config = dict(
    model='image classifier',
    dataset='photos of arthropod specimens (BIOSCAN-5M)',
    train_examples=195000,
    image_size=64,
    crop_scale_min=0.7,
    horizontal_flip=True,
    translate=0.12,
    color_jitter=0.1,
    targets=['family'],
    num_classes=218,
    arch='convnext',
    isotropic=True,
    norm='layernorm',
    activation='swiglu',
    mlp_ratio=4,
    inner_norm=False,
    drop_path=0.05,
    patch_size=[8, 8],
    conv_stem=False,
    layers=14,
    width=128,
    kernel_size=3,
    mixing='cutmix',
    label_smoothing=0.2,
    loss='cross_entropy',
    head_dropout=0.2,
    init='kaiming_normal',
    residual_init='scaled_by_depth',
    optimizer='nadamw',
    lr=0.0014,
    beta1=0.8,
    beta2=0.999,
    eps=1e-10,
    magnitude_pruning=0.5,
    steps=10400,
    batch_size=128,
    epochs=6.8,
    lr_schedule='cosine',
    final_lr_fraction=0,
    warmup_steps=1040,
    weight_decay=0.4,
)
Rows from block 2 of a small image classifier, named by matrix and row number. Rows with one number belong to one neuron. Each number is 128 + 32 x the weight over its row's rms, rounded and kept within 0 to 255. All counts start at 0.
After each neuron's rows are labels from the 100 images, of 14976, where the neuron reaches its largest size: "responds to" is what is common among them; "colour at peak" is the nearest of a few named colours to the mean colour under the peak. Only what is clearly more common there than usual is listed. The data: photos of arthropod specimens (BIOSCAN-5M).
# gate: MLP gate (model.blocks.2.mlp.gate.weight, 512x128), inputs 64-95
# fc1: MLP up (model.blocks.2.mlp.fc1.weight, 512x128), inputs 64-95
# fc2: MLP down (model.blocks.2.mlp.fc2.weight, 128x512, transposed), outputs 64-95

gate.263 [ 17 128 128 128 151 157  73 128 197 128 128 128 177  65 128 128 128 128 103 128 128 128 128 128 128 103 128 128 127 165 128 128]
fc1.263 [154  96 118 123  99 128 153 128 128 128 128 204 157  89 107 215  94 128  23 111 128 166 128 151 128 128  77 128  84 160 105 157]
fc2.263 [128 128  84  56 112 146 168  61 128 128  55 109 172 100 109 128 128 128 128  61 158 128 128 128 174 195 128 128 128 128 128 128]
responds to: order Coleoptera
colour at peak: grey

gate.264 [169 128  18 158 128 128 135  97 128 128 168 163 128 128 171 128  96 166 128 117 128 128 128 130 128 128 128 140 180 156 141 128]
fc1.264 [128 128 128 128 128 215 179 128 128 119 128 128 128 128 142 128  66 128 128 128 128 178 128 128 128 128 106 105  77 128 128 176]
fc2.264 [128  91 196 128 180 128 166 104 117  48 171 128 190 128 128 128  74  98 128 116 188 163 168 128  44 138 128 128 128 165  92 128]
responds to: order Coleoptera
colour at peak: grey

gate.57 [128 128 194 128 128  55 110 128  92 128 114 128  64 120 157  90  48 128 145 128 140 128 128  80 164 154 128 128 115 155 128 102]
fc1.57 [127 128  19 128 187 151  22 128 128 128 128 122 167 128  81 128 144 128  35  90  93  90 128 128 156  96 128 128 122 128 162  94]
fc2.57 [181 128 128 148 128 128 134 128 128 128 163 128 111 135 128 188 116  73 128 128 128 102 128 128  78 128 128 128 128 159 128 179]
responds to: order Coleoptera
colour at peak: grey

gate.310 [ 71 114 140 172 188 128 128 192 128 128 128 128 128 128 128 109 155 135 128 128 128 149 177 128 169 128 177 128 128 108  78 128]
fc1.310 [138 190 164 213  62 169 128 128 128 128 128 128 128 105 128 128 128 128 138  89 171 161 128 201  54 128 154 128 128  86 128 128]
fc2.310 [128  49 107 128 146  66 128 102 128 128 128 128 164 128  78 128 128 106 128 128 151 120  49  83 116 128  44 128  64 106 160 152]
responds to: order Hemiptera
colour at peak: grey

gate.418 [128 137 128 128 152 128 156 128 143 160  71  50 128 128 128 128  93  62 156 107 128 128 153  53 128 127 128 128 136 128 128  74]
fc1.418 [128 134 128 181  74 149 128 128 128 135 128 128 112 128 101 128 128 128 128 128 128 128  88 128  35 128 128 125 128 128 128 128]
fc2.418 [194 128 128 105 130 128 128 128 128 181  43 128 129 128 128 107 155 146 102 128 128 128 147  79 140 128 128 128 128 128 128 128]
responds to: order Coleoptera
colour at peak: brown

gate.42 [213 128 128 193 140 128 184 128 128 128 138 128 133 128 105 128  64 128 128 128 128 247 128 128 128  95 111 128 128 128 128 141]
fc1.42 [128 128 128  73 128 128 151 130 128 124 128 128 138 128  65 167  80 177 128  61 128 128 125 115 220 128 128 111 165 128 128 125]
fc2.42 [128 128 128  39 128 128 128 208 185 128 128 128 128 128  92 128 128 113 145 168 128 128 128 128  36 128 128 192 128  77 128 207]
responds to: order Coleoptera
colour at peak: grey

gate.232 [128  85 128 180 103 128  90 139 128 128 128 131 187 161 194 128  90 159 127 128 155 147  99 109 128 122 128 138  79 128  87  81]
fc1.232 [128  77 128 127  56 161 102 128 128 125 190 128  98 128 103 128 161  47 117  98 128  94 119 128 128 134 128 128 128 128 107 128]
fc2.232 [128 128 205 159 120  63 128 128 155 128 128 105  79 208 128 160 128 114  86 160 194 108 155 128  41 110 186 128 128 150 128 165]
responds to: order Hymenoptera
colour at peak: grey

gate.91 [ 77 148 164 228 128 147 129 128 164 128 128  66 128 130 137 128 155 128 128 128  79 163 128 172 138  92 108  90  58  90 128 128]
fc1.91 [ 91 128 128  55  88 128 143 128 128 122 135 128 128 105 163 147 138 167 171  83 128 128  49 195 122 109  83 128 189 145 134 128]
fc2.91 [103 121  85 113 128 109 128 164 128 155 203 128 128 120 128 128 128 116 128 128 128 141 215 176 100 101 171 128 225 178 128  62]
responds to: order Hemiptera
colour at peak: grey

gate.419 [168 128 146 161 128 131 110 101 118 128 173 128 176 128 128 128 178 128 128 168 116 150 123 142 128 104 103 138 128 128 128 128]
fc1.419 [165 161 128 128 128 255 128 128 128 128 128 128 128 128 128  62 144  95 128 186 122  51 128  97  56 128 147 136 107 128 128 128]
fc2.419 [ 95 128 163 128  99 128 128 128 112 128 128 103 128 128 128 128 239 128  86 128 132 128 128 128 128  61 128 128   0 128 128  22]
responds to: order Coleoptera
colour at peak: brown; grey

gate.51 [128 128 128 172 113 128 149 126 105 113  82 177 128  91  70 152 128 128 128 187 128 128 128 128 128 120 120 128 128 128   9 126]
fc1.51 [147 103  32 128 233 128 128  71 120 128  98 179  21 128 184 128 171  52 212 168 128 152 121 128 128 128 128 128 135 128 164 128]
fc2.51 [128 160 128  89 128 156 128 112 162 128 131 128  35 128 128 147 128 128 128 128  83 158 128 128 128 128 202 173 128  89  91 128]
responds to: order Hymenoptera
colour at peak: grey

gate.54 [113 128  72 150 128  54 128  77 128 128 106 128 129  94 128 128 141 128 128  83 128 163 131 128 128 106 128 128  52 170 222 128]
fc1.54 [198 128 142 109 219 140 179 113 128 128 128 128 128 128 128  96 128 128  87 128 128  63 128 128 108 112 100 135  88 163 128 128]
fc2.54 [128 155 179 190 139 128 212 128 185 128 165  83 128 158 128 130 128 167 128 128 114 128 146 128 128 165  83  91  68 128 101 128]
responds to: order Coleoptera
colour at peak: grey

gate.440 [ 87 124 128  78 128 153  98 154 147 128 128 105 128 119 128 128 177  98 128 128 128 128 218 128 134 128 116 128  73 211 148 128]
fc1.440 [128 128 153 128 128 128  90 183 128 141 128 114 128 128 128 131 128 128 128  75 128 164 128 128 128 167 128 153 137 128 128 128]
fc2.440 [120 128 127 128 110 178 120 138  92 102 128 158 128 128 128  97 122 128 172 128 172 147 128 143 147 153 132 128 186 128 181 216]
responds to: order Coleoptera
colour at peak: brown

gate.68 [127 145 149 156 128  76 152 128 128  89 128 128 109 128 128 128 128 128 157 124 128 128  97 128 128 128 128 128 128 165 192 115]
fc1.68 [ 93 108 128 128 128 128  77 159  97 196  88 184 128 166 128 128 100 135 128 128 152 128 128 186 103 128 179 180 153 128 128 128]
fc2.68 [128 128 128 194 128  84 151 112 157 128 128 128 128 128 128 145 128 184  84  94 128  86 104  46 147 135 128  94 128 128 128 128]
responds to: order Hymenoptera
colour at peak: grey; brown

gate.130 [228  96 101 102 128 128 163  75 128 128  80 128 128 128 128 128 117 128  78 209 128 171 103 111 186 128 128 128 128 136 128 128]
fc1.130 [ 73 196  32  77 128  81 128 116 110 128 128 128 163 128 134 184 124 128 128 107 159 128 128 204 128  22 128 109  90 162 152  99]
fc2.130 [128 121 128 123 128 129 162 128  31 141 128 158 105 128 153 171  92  77 137 128 136 128 128 128 128 128 128 128 128 178 138 143]
responds to: order Coleoptera
colour at peak: brown; black

gate.477 [218 128 128  92 170 128 169 128 140 128 128 128 127 128  82 128 146 150  90 128 128  87 128 128 170  61 156 128 128 128 195 159]
fc1.477 [114 164 181 128 128 128 128 128 128 128 149 128 128  66 153 128 128 128 128 173 178 130  83 128 128 128 128 128  93 122 117 176]
fc2.477 [126 110  85  49 128 128  95 153  78 128 128 250 137 128 167  83 164  53 128 128 128 128 128 128 103 128 128 146 156  74  96 128]
responds to: order Diptera
colour at peak: grey

gate.196 [119 128 128 157 112  75 112 103 128 170 128 114 128  40 181 128 128 128 128  67 199 128  32 128 173 128 128 128 118 128 158 128]
fc1.196 [ 31 172 128 160 128 124 108 167 155 152 128 121 153 128 155 138 153 128  84 128 128 128 128  78  88  99 158  95 114 100 103  44]
fc2.196 [191 128 128 128 128  72  45 154 163  53 128 128 168 166 205 128 128 128 128 128 128 128 128 160 184  71 126  76 128 128 128 131]
responds to: order Coleoptera
colour at peak: black; brown

gate.249 [128 128 128 128  84 128 128  86 124 119  37 165 128 128 128 128 132 151 106 128 188 128 128 191 173 128 128 128 129 128 185  60]
fc1.249 [128 128 128 141 130 166 128 128 128 128 128 116 128 128  53  68 131 158 128 163 127 169  85  37  60 178 124 140 128 137 128 183]
fc2.249 [112 128  56 144 176 167 126  23 176 114  98 128 128  54 128 128 128 128 128 128 128 157 128 171 115 128 128  61 128  81 128 128]
responds to: order Coleoptera
colour at peak: grey

gate.109 [ 95 128 209 236 161 128 128 128 128 128 163 126 128 128  56 104 128 128 128 128 128 189 128 128 128 128 164 145 128 128 128 224]
fc1.109 [128  98 162 146 128 196 109 128 225  79  35 139 128  99 128 128 128 128 140 146 107 128 128 175 128 146 128 128 152 128 128 128]
fc2.109 [128 128 128 138 120 128 128  56  89 128 106 159  85 106 128 128 128 128 128 154 112 128 128 207 128 128 179 101 128 128  89 128]
responds to: order Coleoptera
colour at peak: grey

gate.254 [128  86 128 128 121 128 146 128 142 128 103 193  88 128 128 150 147 128 128 128 128 128 128 128 128  29 128 128  75 128  66 128]
fc1.254 [166 128 128 115 128  93  86 128 148 128 128  91  84 144 128  68 128 188 227  98 159 210  98 140 128 128 128 138 128 128 128 244]
fc2.254 [128 150  75  87 151 128 128  52 128 154 128 121 128  39 128 128 166  94 193 133  88 128 181 192 103 134  82 100 177 128 116 115]
responds to: order Coleoptera
colour at peak: brown

gate.145 [235 128  87  80 122 128 100 128 128  92 150 128 128 128 156 128 133 128 162 128 128  83 128 154 190 102 159 128 128 107 128 109]
fc1.145 [128 128  80 172 128 128 161 159 128  18 128 140 128 128 128 128  77 128 128  91 128 204 150 197 183  86  84 128 157 147 197 128]
fc2.145 [128 158 128 128 128 128 119 128 128 187 205 128 132 154 128 116 138 128  88 152 128 128 173 128 142 120 128  88 133 128  31 163]
responds to: order Hymenoptera
colour at peak: grey

gate.327 [153 151 117 136 167 128 147  84 128 128 128 128 128 128 128 128 128 108 181 162 128 176 128 199 128 112 128  89  93 128  35 126]
fc1.327 [ 90  89  83  83 128  82 128 128 128 197 157 131 128  73 128 215 128 131 131 166 128 172  93 128 128 134 104 117 152 128 128  95]
fc2.327 [128 149 160 106 140 128 128 199 128  78 128 128 157 128 190 128 148 142 128 106 128 128 128 128 139 128 204 164 128 128 102  81]
responds to: order Hemiptera
colour at peak: grey

gate.374 [128 128  66 128 128 128 212 110 128 127 128 156 128 128  90 128 128 139  62 116 128 128 128 103 155 128 132 153 128 201 115 128]
fc1.374 [128 171 128 128 162 128 122 128 128 128 128 104 128 131  67  99 128  99 128 128  90 128 128 178 128 159 128 128 128 128 133 128]
fc2.374 [128 128 208 190 128 128 128 128 128 128 128 128 128 128 128  86 128 128 213 128 128 128 158 128 128 128 209 123 128 168 128 128]
responds to: order Coleoptera
colour at peak: brown

gate.181 [128 128 195 187 128 191 125  66 128 128 145 128 128 122 128  71 128  79 128 128 137 128 151 128 122 128 128 140 128 220 128 128]
fc1.181 [114 191 128 107 128 128 123 128 128 128 173  20 128 128 133 128 128 128 114 128 128  67  92 128 128 128 128 109  69 128 128 128]
fc2.181 [128 128 128 128 128 128 128 161 194 128 207  81  89 128  99 124 116 128 119 128 180 180  71 128  67 128 128  92 128 128 170 128]
responds to: order Coleoptera
colour at peak: brown

gate.474 [128  73 128  95 169 128 128 128 128 128 170 113 128 144 128 135 128  90 205 189 128 140 155 128 128  75  91 128 114 157 151  80]
fc1.474 [128 155 219  58  78 128 128 150 128 128  96  74  56 128 128 154 180 128 191 128 128  77  78 128 107  48 202  98 128 128 142 128]
fc2.474 [128 128 110 123 128 128 128 128 107 187  65 128  85  86 108 111 128 128 128 128  62  54 128 128 189 167  68 128 132 139 147 128]
responds to: order Coleoptera
colour at peak: grey; brown

gate.342 [128 128 137  66 128 128 128 128  97  76  76  97 128 128 128 128  52 128  95 158 125 180 128 108 166 154 128  66 206 128 101 128]
fc1.342 [128 156 120 128 128 128  55  65 128 128 130 170 111 110 150 128 128 128 128 128 128 128 128 102 208 128 128 128 101 128 159 105]
fc2.342 [103 128 128 168 128 128 179 128 128 113 235 141 128 128 128 128 128  79 128  52 128 128 128 128  72 128 128 128 128 128  58 128]
responds to: order Coleoptera
colour at peak: brown

gate.506 [136 191 128 128 128 128  98  86 128 100 128  29 136 128 128 128 128  59 128 128  79 128  92 128 202 124 128  94  54 136 128  79]
fc1.506 [128 145 100 192 128 128 128 128  36 128 128 128 128  34 128 128  83 128 128  66 187 128  81 140 119 215  80 135 128 128 128 128]
fc2.506 [128 128 128 128  33 128 128 128 174  97 128 128 128 111 223 128 150 104 128 128 128 128 128 128  91 128 168 105 119 222 101 194]
responds to: order Coleoptera
colour at peak: grey; brown

gate.164 [161 128 163 128 128  53 128 163 128  53 128 128  64 128 128 140 128  71  91 151 128 204 128 128 128 128 128 128 128 128 128 149]
fc1.164 [ 59 143 227 128 128 128 128 128 128 102 197 128 128  93 128 153 128 128 128 128 172 128 128 163  82 128 128 128 166 128 121 128]
fc2.164 [118 128 128 128 128 155 128 104 128 141 128 208 139  23  97  20 130 128 128 128 128 136 128 128 141 128 171 116 128 128 127 170]
responds to: order Hymenoptera
colour at peak: grey

gate.205 [128 176 173 121  83 167 122 141 128  56 128 128 161 128 128 160 144 152 128 128 125 128 121 174 128 112 145 128 128 139 149 103]
fc1.205 [ 73 184 126 128  59 180 128 165 128  79 128 128 128 161 140 139 145 128  86 111 128 105 128  95 128 173 128 129 128 131  87 128]
fc2.205 [183 140 116  70  90 127  69 111 128 168 128 147  84 170 139 128 128  72  88 128 154 128 132 147  74  99 128 128  82 128 128 175]
responds to: order Hymenoptera
colour at peak: grey

gate.489 [116  78  34 128 128  83  65 128  18 180  77 128 128 139 128 128  84 128 128 128 145 162 164 134 142 128  26 128 128 128 128 145]
fc1.489 [ 87 191  64 132 142  51 179 128 128 128 128 128 197 128 128 128 100 128 128 119 128 128 128 112 128 128  68 185 174 128 134 105]
fc2.489 [128 128  85 128 128 128 189 123 171 128 128 128 128  78 185 127 128 125 128  62  67 133 128 128 128 128 128  68 169 128 138 128]
responds to: order Hemiptera
colour at peak: white

gate.79 [128  93 156 116 128  83 128 106  41  76 128 162  52 128 163 147 107 128 165 128 171  91 128 110 126 128 128 128 188 156 128 151]
fc1.79 [137 128 128 119 156 128 128 128 128 104 128 128 128 107  65 128 158 101 128 128  45 128 128 128 163 128 106 128 128 183 128 149]
fc2.79 [128 120  79 121 128 139 164 128  86 171 128 128 191 174 128 128  96 139 128 136 128 145  70  89 104 128 139 171 128 128 187 157]
responds to: order Coleoptera
colour at peak: white

gate.123 [172 103 203 167 128 128 201  77 203 128 128 191 103 128 128 160 128 128 129 147 128 114 168  73  96 147 128 147 128 128  96 148]
fc1.123 [119  54 128 166 128 128 128 162 128 128 176  70 108 128 133 155 192  86 128 128 128 128 128  89 128 147 130 128 128 168 128  50]
fc2.123 [128 128 128 162 128 128  68  79 128 139 128 128 160 100 128 128  51 128 128 127 128 128 108 133 120 128 150 128 128 198  25 128]
responds to: order Coleoptera
colour at peak: grey

gate.5 [ 78  65 128 128 128 128  62 128 128 128  84 169 128 128 128 128 153 128 128 128 128 128 185  81 128 128 128 159 143 151 228 127]
fc1.5 [128 128 148  69 128 205 152 128 128 143  84 128 128  74  42 128 165 121 128 128 161 128 128 183 184 128 175 133 128 128  86 122]
fc2.5 [128  89 128 174 118 128 128  36  88 105 128 128 210  39 128 128 168 128 106 128 128 128 107 128 135 190  43 128 161 165 128  97]
responds to: order Coleoptera
colour at peak: grey

gate.52 [128 128 128 168 152 178 158 128 128 128 142 181 128 128  80 128 151 163  77 149 128 128 128 192 135  33 128 128 139 128 170  79]
fc1.52 [128 128 211  87 152 128 128 128 142 128 128 128 128 128 128 109  49 131 128 182 128 129 128 153 210 128 128  65 169 128 131 128]
fc2.52 [200 128 105 128 183 102 128 128 128 143 128 128 144 128 128 128 121 177 128 128 128 139 174 128 128 128  54 117 255 128 128 128]
responds to: order Hymenoptera
colour at peak: brown