{"dataset": "photos of arthropod specimens (BIOSCAN-5M)", "horizontal_flip": true, "num_classes": 218, "isotropic": true, "patch_size": [8, 8], "layers": 14, "mixing": "cutmix", "loss": "cross_entropy", "head_dropout": 0.2, "lr": 0.0014, "beta2": 0.999, "steps": 10400, "lr_schedule": "cosine", "weight_decay": 0.4}
Rows from block 9 of a small image classifier, named by matrix and row number. Rows with one number belong to one neuron. Each number is 500 + 25 x the weight over its row's rms, rounded and kept within 0 to 999. All counts start at 0. Numbers have three digits each.
After each neuron's rows are labels from the 100 images, of 14976, where the neuron reaches its largest size: "strongest on" is what is common among them. Only what is clearly more common there than usual is listed. The data: photos of arthropod specimens (BIOSCAN-5M).
# gate: MLP gate (model.blocks.9.mlp.gate.weight, 512x128), inputs 64-127
# fc1: MLP up (model.blocks.9.mlp.fc1.weight, 512x128), inputs 64-127
# fc2: MLP down (model.blocks.9.mlp.fc2.weight, 128x512, transposed), outputs 64-127

gate.112:493462526533465436500417480500451531464526501461500507516493500500585500548463500510500457477549500500500521500504500540467500500500490509500471531500459449500500445527565500500516500500514500
fc1.112:497500500502500500531471500509498500500542509500500500500500471505500467500500483500425500541429500456468500500500424500500553468446500547500500470500531500485500500469480541526500500500500496
fc2.112:500500492500551500500500414500500530500500473500490500456500500500500500500500512500518484475517480505484500463471569507530500469426500500500500529500500500500500500500500488500500500500500534
strongest on: order Hymenoptera

gate.148:481523500477452472500500500500552500488472523429568520500500529455516483497526514544551500484500500500518466500500474500445524500500500496511500485531500564509542500500478561453500505500492500
fc1.148:525477500500500500500486523500521500500444478500500459500550518488500569470550500530500556500500500500500500517500500479500500500468500481466562500500519500486500500500551523500458500500500516
fc2.148:481500543545549473500500500514469496506479459500530537495500477472500500500492489434581520494500560472435554546500500500500500471500500500500469442500500489469533500537523500500477500505500500
strongest on: order Hemiptera

gate.61:494514500500511471482554468504500500474500530500500500500500546500500531500500500499500479516519500532500484522463500513449500439500500497563500500500500500500500467521500468411540500502492567
fc1.61:500500500508500461464485497500500500500526500503500517500451500455500500478543500500563500501500500500544500500470491482430534440500500540500481500500483451500500456500519500514500515529540514
fc2.61:500473486507500506472482532500484534548525500500491518500515465500465541563445451513500500476474500500518533500463500500518526506500500511500500514480500500447512476451500514450485500530522500
strongest on: order Lepidoptera

gate.385:476489500431500500500500500549500488500500523472500503500504500500534474500500491562487500445500500519500500530500527500500484500500500507542500500500500500500534500545500531468416531500538451
fc1.385:500455500499473500460500544500520500520500543500540523500500500555500496500500517500500500442500500526439500519500553500557500500386516500500457500499500452500537500488468500492500482502500500
fc2.385:508505555500500501500480500552525490458485495500462475500472500540537462500500515547463500466500550500445500498504493531500500500477477500500500422538500500500486500500505444500451507500476460
strongest on: order Hymenoptera

gate.172:471461500468462500461500500500500470532531500500500500460500500500566543500530531464500500489500547500437500500500500500521500500463500500463500529488524469500462470470505478516500492499492450
fc1.172:500521500494545529486553500469495500500500500500500511500500500500500480527500500500483592500519552501500500439519514488504533500521500524557468516507500491528500472541500500500557479500481500
fc2.172:500500500500500500500500496500456499500500500476481478500500500545500500454500519500531500492500500500500500500523454500500464500500500554500449500500500546508494500517500500519438500567500500
strongest on: order Coleoptera

gate.3:502461500454526485473500500500500510500500500500456500500535523533518500465500449482500500500500555496511559500500515466513526500510500520516510500496500500500500452583510514464532500538476490
fc1.3:515500500500500500500522500532500519500481480474500468552489500450500428500500500500589500418500472500559500453500500500500500454500502505505500500536485500498500500517500500482508445500500500
fc2.3:476478499513500520500500500481495500502494457500510500510500500459510500500433500509513500475478495521504500500500449523535542557512500500537522500476460500500507469500447486460453500519518500
strongest on: order Lepidoptera

gate.246:525500530499500579500559500500500500479500500500500542500500469500500462465517500429513469505500500509455505437484541500500500509500454500535471500500500500500471532496434500487453500547509489
fc1.246:559500500572500500529500466494491500544500500514481500500517500500482507499500500502500462498500466466500500500466509500423499461572500500500500463500500500500458500498531500532500500485538500
fc2.246:500500500500522390500500500498500495449500500594535500500500500500500500500541446500500543500500500500500500447500534500471500503515521500500500512500517500500500500500517500479545477500500500
strongest on: order Coleoptera

gate.91:469500515468500500461547500500500500545500500506532500500471500500542500500500432500475457433450500500500477500500546466543445500476500500500492500500500500500522520482427500500500500500500500
fc1.91:500531500472500500500500477500541472500500500517500508514500502500529500500500492500500459500524500520500472447500624500562500429377500500500500500500500513469469500546500447467500478500483500
fc2.91:480500516500500500572500500500527500500503500501436500554500531500529467500547473489500475500473500500464500500500452445449500500429500520500467500518500500500461507465550500500521481500500500
strongest on: order Hymenoptera

gate.487:500500577500500482500461500500468500549474500500500500422518500500499554500551500492500550500500500467500500500471500500510498541521500480500500500538500518500488518479454518458500475500543428
fc1.487:453512525500500500500443500500500500500514529521500515500500517493500500500500500531454500490452471500487531536452470500479457500500506452500533500500490501500500500531515534451527518500500479
fc2.487:493500452500492500502500464511438500536500460552543500500424462523500491500513500471500454538527500540500500500526500500459530500500506544500500500553500474500500484500500500511500500499500410
strongest on: order Psocodea; order Lepidoptera

gate.103:465492500458500500500500500502500547500562500500500561500500542475500500587500436500463500447500500500500500496500500536461500507500529488500500500569500497453500500500534500490490476456500470
fc1.103:500441523500513498532500535547452511529480522500500482500582500559500458500500500500535479473500543521471500500491486469500530500562491500535483488500500500500465516500500500500474500515500500
fc2.103:527505475500521500482500500500503516500481463483549500451539500466524522500459531447496494458554500493483500500500500500536500506477500500545511456484478500481539553516500500500507549500473500
strongest on: order Diptera

gate.106:500527512491500500519500495500500500456458542500500449566500447500516500458500479500500500500448531500500500516522500500497500500500445553546480500539500483558500478500539500481500514528530498
fc1.106:527545476500500500467534512500499500510500500500500500500473500499500516458500500500533524500520500566500518500500500448568479500487500500500539490500474504500546489500537515500458534466519511
fc2.106:500471525500557500458500519452462469487504500500500525500477477542473516502480527494539500536556442546495515500500500546529482473500500527510545500522468521472509500541491519500500544500467500
strongest on: order Lepidoptera

gate.65:500500478520560500539521500500528500553532504500484500516571458496500500500500500500500500500500456500500518594540454500500512475500500500511500532500478486500472494481543500456500500452500476
fc1.65:500479500475500490475413500541500500500500500500446470515507537495500500500500500530500486500500529500500530500441500500500500500501500526500500466500498500528535469500500539463476500476500500
fc2.65:514476500500500452494500500508500470463504500500500491500520500500574476500461531553432527555500500500546500436500520500458478468500527505464457500499500500500499500510500500458549500549500470
strongest on: order Hemiptera

gate.221:534500500448478524539423497531492544463497500489493518500500500500528500526500500494493482451531547526439500500500492519500562548500500517531500500500500489500450464491500491500500534500461500
fc1.221:547534500500443500500500500500500500500500547452500500500500448500500460537544488500500500549500497479471500500500466500393500450501500549530500500500500477500510545500497500479526500515532491
fc2.221:500500500500500500517500500562502500478500500509507500496553500497484500500531518500462500433500500500452450500450470481500500515441462500500465471518500475500500500493522460500500494572500474
strongest on: order Lepidoptera

gate.482:478533451500508500453516442500500502543500500489500500497500500438470500463517491474513533500500500470586500525547464500500500502500500534529500500500474494542452500500528485448532533500531500
fc1.482:489500485500555500456574500472481510530488519489500500500483568479500541500500483500472553500537500500500500500510544489500493500533500500464485500500480455499472500498513453500577500500477500
fc2.482:475500500480478494449483519510539466500478474466478500500427427528500500541478500529459500472500495468500455506507465531500482496500486529500554487500468494500500500473487469500424449517466502
strongest on: order Lepidoptera

gate.418:500500500500530500500498500500500491466500500498518455500436538449514500461514489500500500496467500500532500448500500500470501500537461500489500461500528500542464450500500500500506455478441500
fc1.418:500446495471496500519555510552500500500456482506511501439464571479500498500545500500500521469500429500498500500506500463537500500500500456500527458500545500500520539507500538500539500523531490
fc2.418:502500500525525486500500500455500500500439500500484500500501423478500500500500500483545500556500500500482487542594500491500480500500500554450500500500491563500500534546500519500483500514527508
strongest on: order Diptera

gate.162:500500453500448500482518548431500486500450531500500500500500463495500500548487500500529481500480533525500496422524500505500563500458466500500500500500500480500459500500500497566500500503473500
fc1.162:507558500500500500500528500500500500500463500500500500504545500492479500500433522500482498500456480554483500500500422500500446471500500502500500503443500472533500500500500500523500500550500500
fc2.162:473491527486497474511500500500478482461500481563500500537428473522443499500500509528445500545482500532484513500530500489500546500527500500489500551483500511480468500500476506550496554517500500
strongest on: order Coleoptera

gate.378:500500500500477555510500515500443500547472500500551500500510500500500540500511543500500500500551518547510524500505500500500505500544500500500533500515470516500484500500543481500467470459500500
fc1.378:492500500500500500500469500500500537459500500573500500566487500418497460500484500500520445500560500500500489500500504493500500500500500519500476500500450480500500535500500473500507556500527455
fc2.378:458493500477442469534480518569459500467500518500500500497522500500500422500468474500517578500500512500536500507505520500500500500500499434458447468485505500457500510500438510500500493500529456
strongest on: order Psocodea

gate.330:534500500500500516492500535500500547430472500500500500535500471500500529500391500500500534500500484542500482500500519566538553500500500500500453500550479500522500500521540500500564494500500504
fc1.330:500500500448509544500525544500500481500500500492550564515500482500500500530494475500500500500500500500500500500500467476500530500527500477461500500500500500503454524500500500463500500474434503
fc2.330:500500500500473500470536413535500500500500459500454500437500500501500480474525538500500500500500555500474500488500518500500500460514464492500500500500477500500500500500500549500500447500528500
strongest on: order Hymenoptera

gate.45:470507428476532507425516500524491514473500500500500508500500487500500500500500495500500500498487518500500459500428500463500500500537534500500512451500500516500500500500526500500473500500477559
fc1.45:500500500512500500500549460500500500500500500500528500500465478500500474500500500522500500505554500458538537579515500500433483459500500500500439531500495500500500500499523500445500541500500466
fc2.45:527440497473460461500507500566500500495500462500500500500506500500440498500500482500500500560450516500554512500478500486463549482500500456436500538518486498500500500553487502500532500500534500
strongest on: order Lepidoptera

gate.398:528513475464500500500524526540500500500500500545500516500484500500500500551500484500515500424540522504500500500500566458524420473514500506525567538473477482541500500486500500496500500443454500
fc1.398:500500527500500453526500459500439466500500500500473500519477462484443503500471514500523466487500500500500500577500500526457500505479559481516540501515529500500500510496512500500500517500500500
fc2.398:500499500500500531500572509500500500500500500500540490533478470500476500569500500500500538500500504500500522493500469500588500479565500505500421500500500500467445531483500500500500500500490500
strongest on: order Coleoptera

gate.86:534483500490501500517476440500500500477500451477500517500510470500500500500500500553576500500498540500500500500467439469500500533500474467500500478500505500500449497500460501456500500500487524
fc1.86:541500500560500478539470500503500500457500468500500416500500500500478500500500500500500500553481483500500500535550500523500473546477474500500500500478538471489549487500500500516512499500584500
fc2.86:500457500500500498503500435482465500536506500500481572459466500500500500473506516473519500500555500500500500500532547505465519500500500500465515500500500489500466500550445531487500459500582485
strongest on: order Hymenoptera

gate.354:500494478477500471454500500547500457525494500500462487500500471447500523446500520558581553500493507476542500505455500519459500479500500500544500500500459500583500500517502535519580472500508500
fc1.354:500504500475500500532500500500500486500506504500500500433500496564496500500500500447500541500553479477497500500500500471500500552401466500439500485487500527500482500500492510500500500506531490
fc2.354:507500545553515500461513500512500504436500507455500500500500500500500533429518481445500521481545446487449500500552500500480470500500500500500500438500500534500500500500500500532500531500500522
strongest on: order Diptera

gate.232:500493454551500500500480460485456500500516500500488483500500500517500481546500500550458471457500500500529500500500505500490500500500474500549500518514500541494520536500500453469503500458523476
fc1.232:500541500507493571482500454500500500480520502500493511500500533500500478514500500497523429458500500529493500556500455500500500500522500514500472500500449500500500500500545436467500500500476495
fc2.232:500500580500500525510500500447495522507500481500500525482500477500517488482500500500554500459519500491499500512500501524522465500500500500500500482500493512500494500467517500533500522514500500
strongest on: order Diptera

gate.405:500500451527548490544477467528500494511514487490529500531500500500488500524500500500500500475519445530539575505500538549500514500500500485500500529500546500500528500500500535500500508500500519
fc1.405:551509551509447472504500500500500500512445507500500500500534547500500517500500493487528500526500472491536500500420500500500500452500500495496500490500500477522540500500500505500500479500565519
fc2.405:500500500500500466521500500500500500464544500500507500500540500512525500516500522500467500500500541436500457500500463465512462458456500528500500500514536500444567500500500486428500500500447456
strongest on: order Hymenoptera

gate.227:500500509536500521500489500455529500490481500563542477516468500429497500551524500500524471500462440515519463500500518501500500500508500533500500500521500500500500500450500516500500500500508507
fc1.227:500520500489500462502500500500500500500542500500500455541500398500459500500519479549510500509477508499486466500527500527456500500500538521541457500500513499513473500479500501493475500500517516
fc2.227:452534459479500500500500500516502521500480532543500500542504500500500481500491446493504486500460500500499500476500479496482500477535549461552512533500494500500522492465555529500441500449443500
strongest on: order Coleoptera

gate.235:500500427496541533444500500543500500500435500500500477500500500500500500500544493511517513470500539478548500500500500455471466500564436503521500466518459514526500500500487526529500500500538500
fc1.235:500459500492500444501500464510500528490500500500480500453531521500590500500500500500500500491500519536488500500500500500500529473555555500462493513500506461500500500531528500500500500500528500
fc2.235:500479500500481500529448500500500500472500494500489500490511492500469555500500500554523535531467500553500446500500500530560472500549514480507500511500457500500500451513500547516463500484500514
strongest on: order Hymenoptera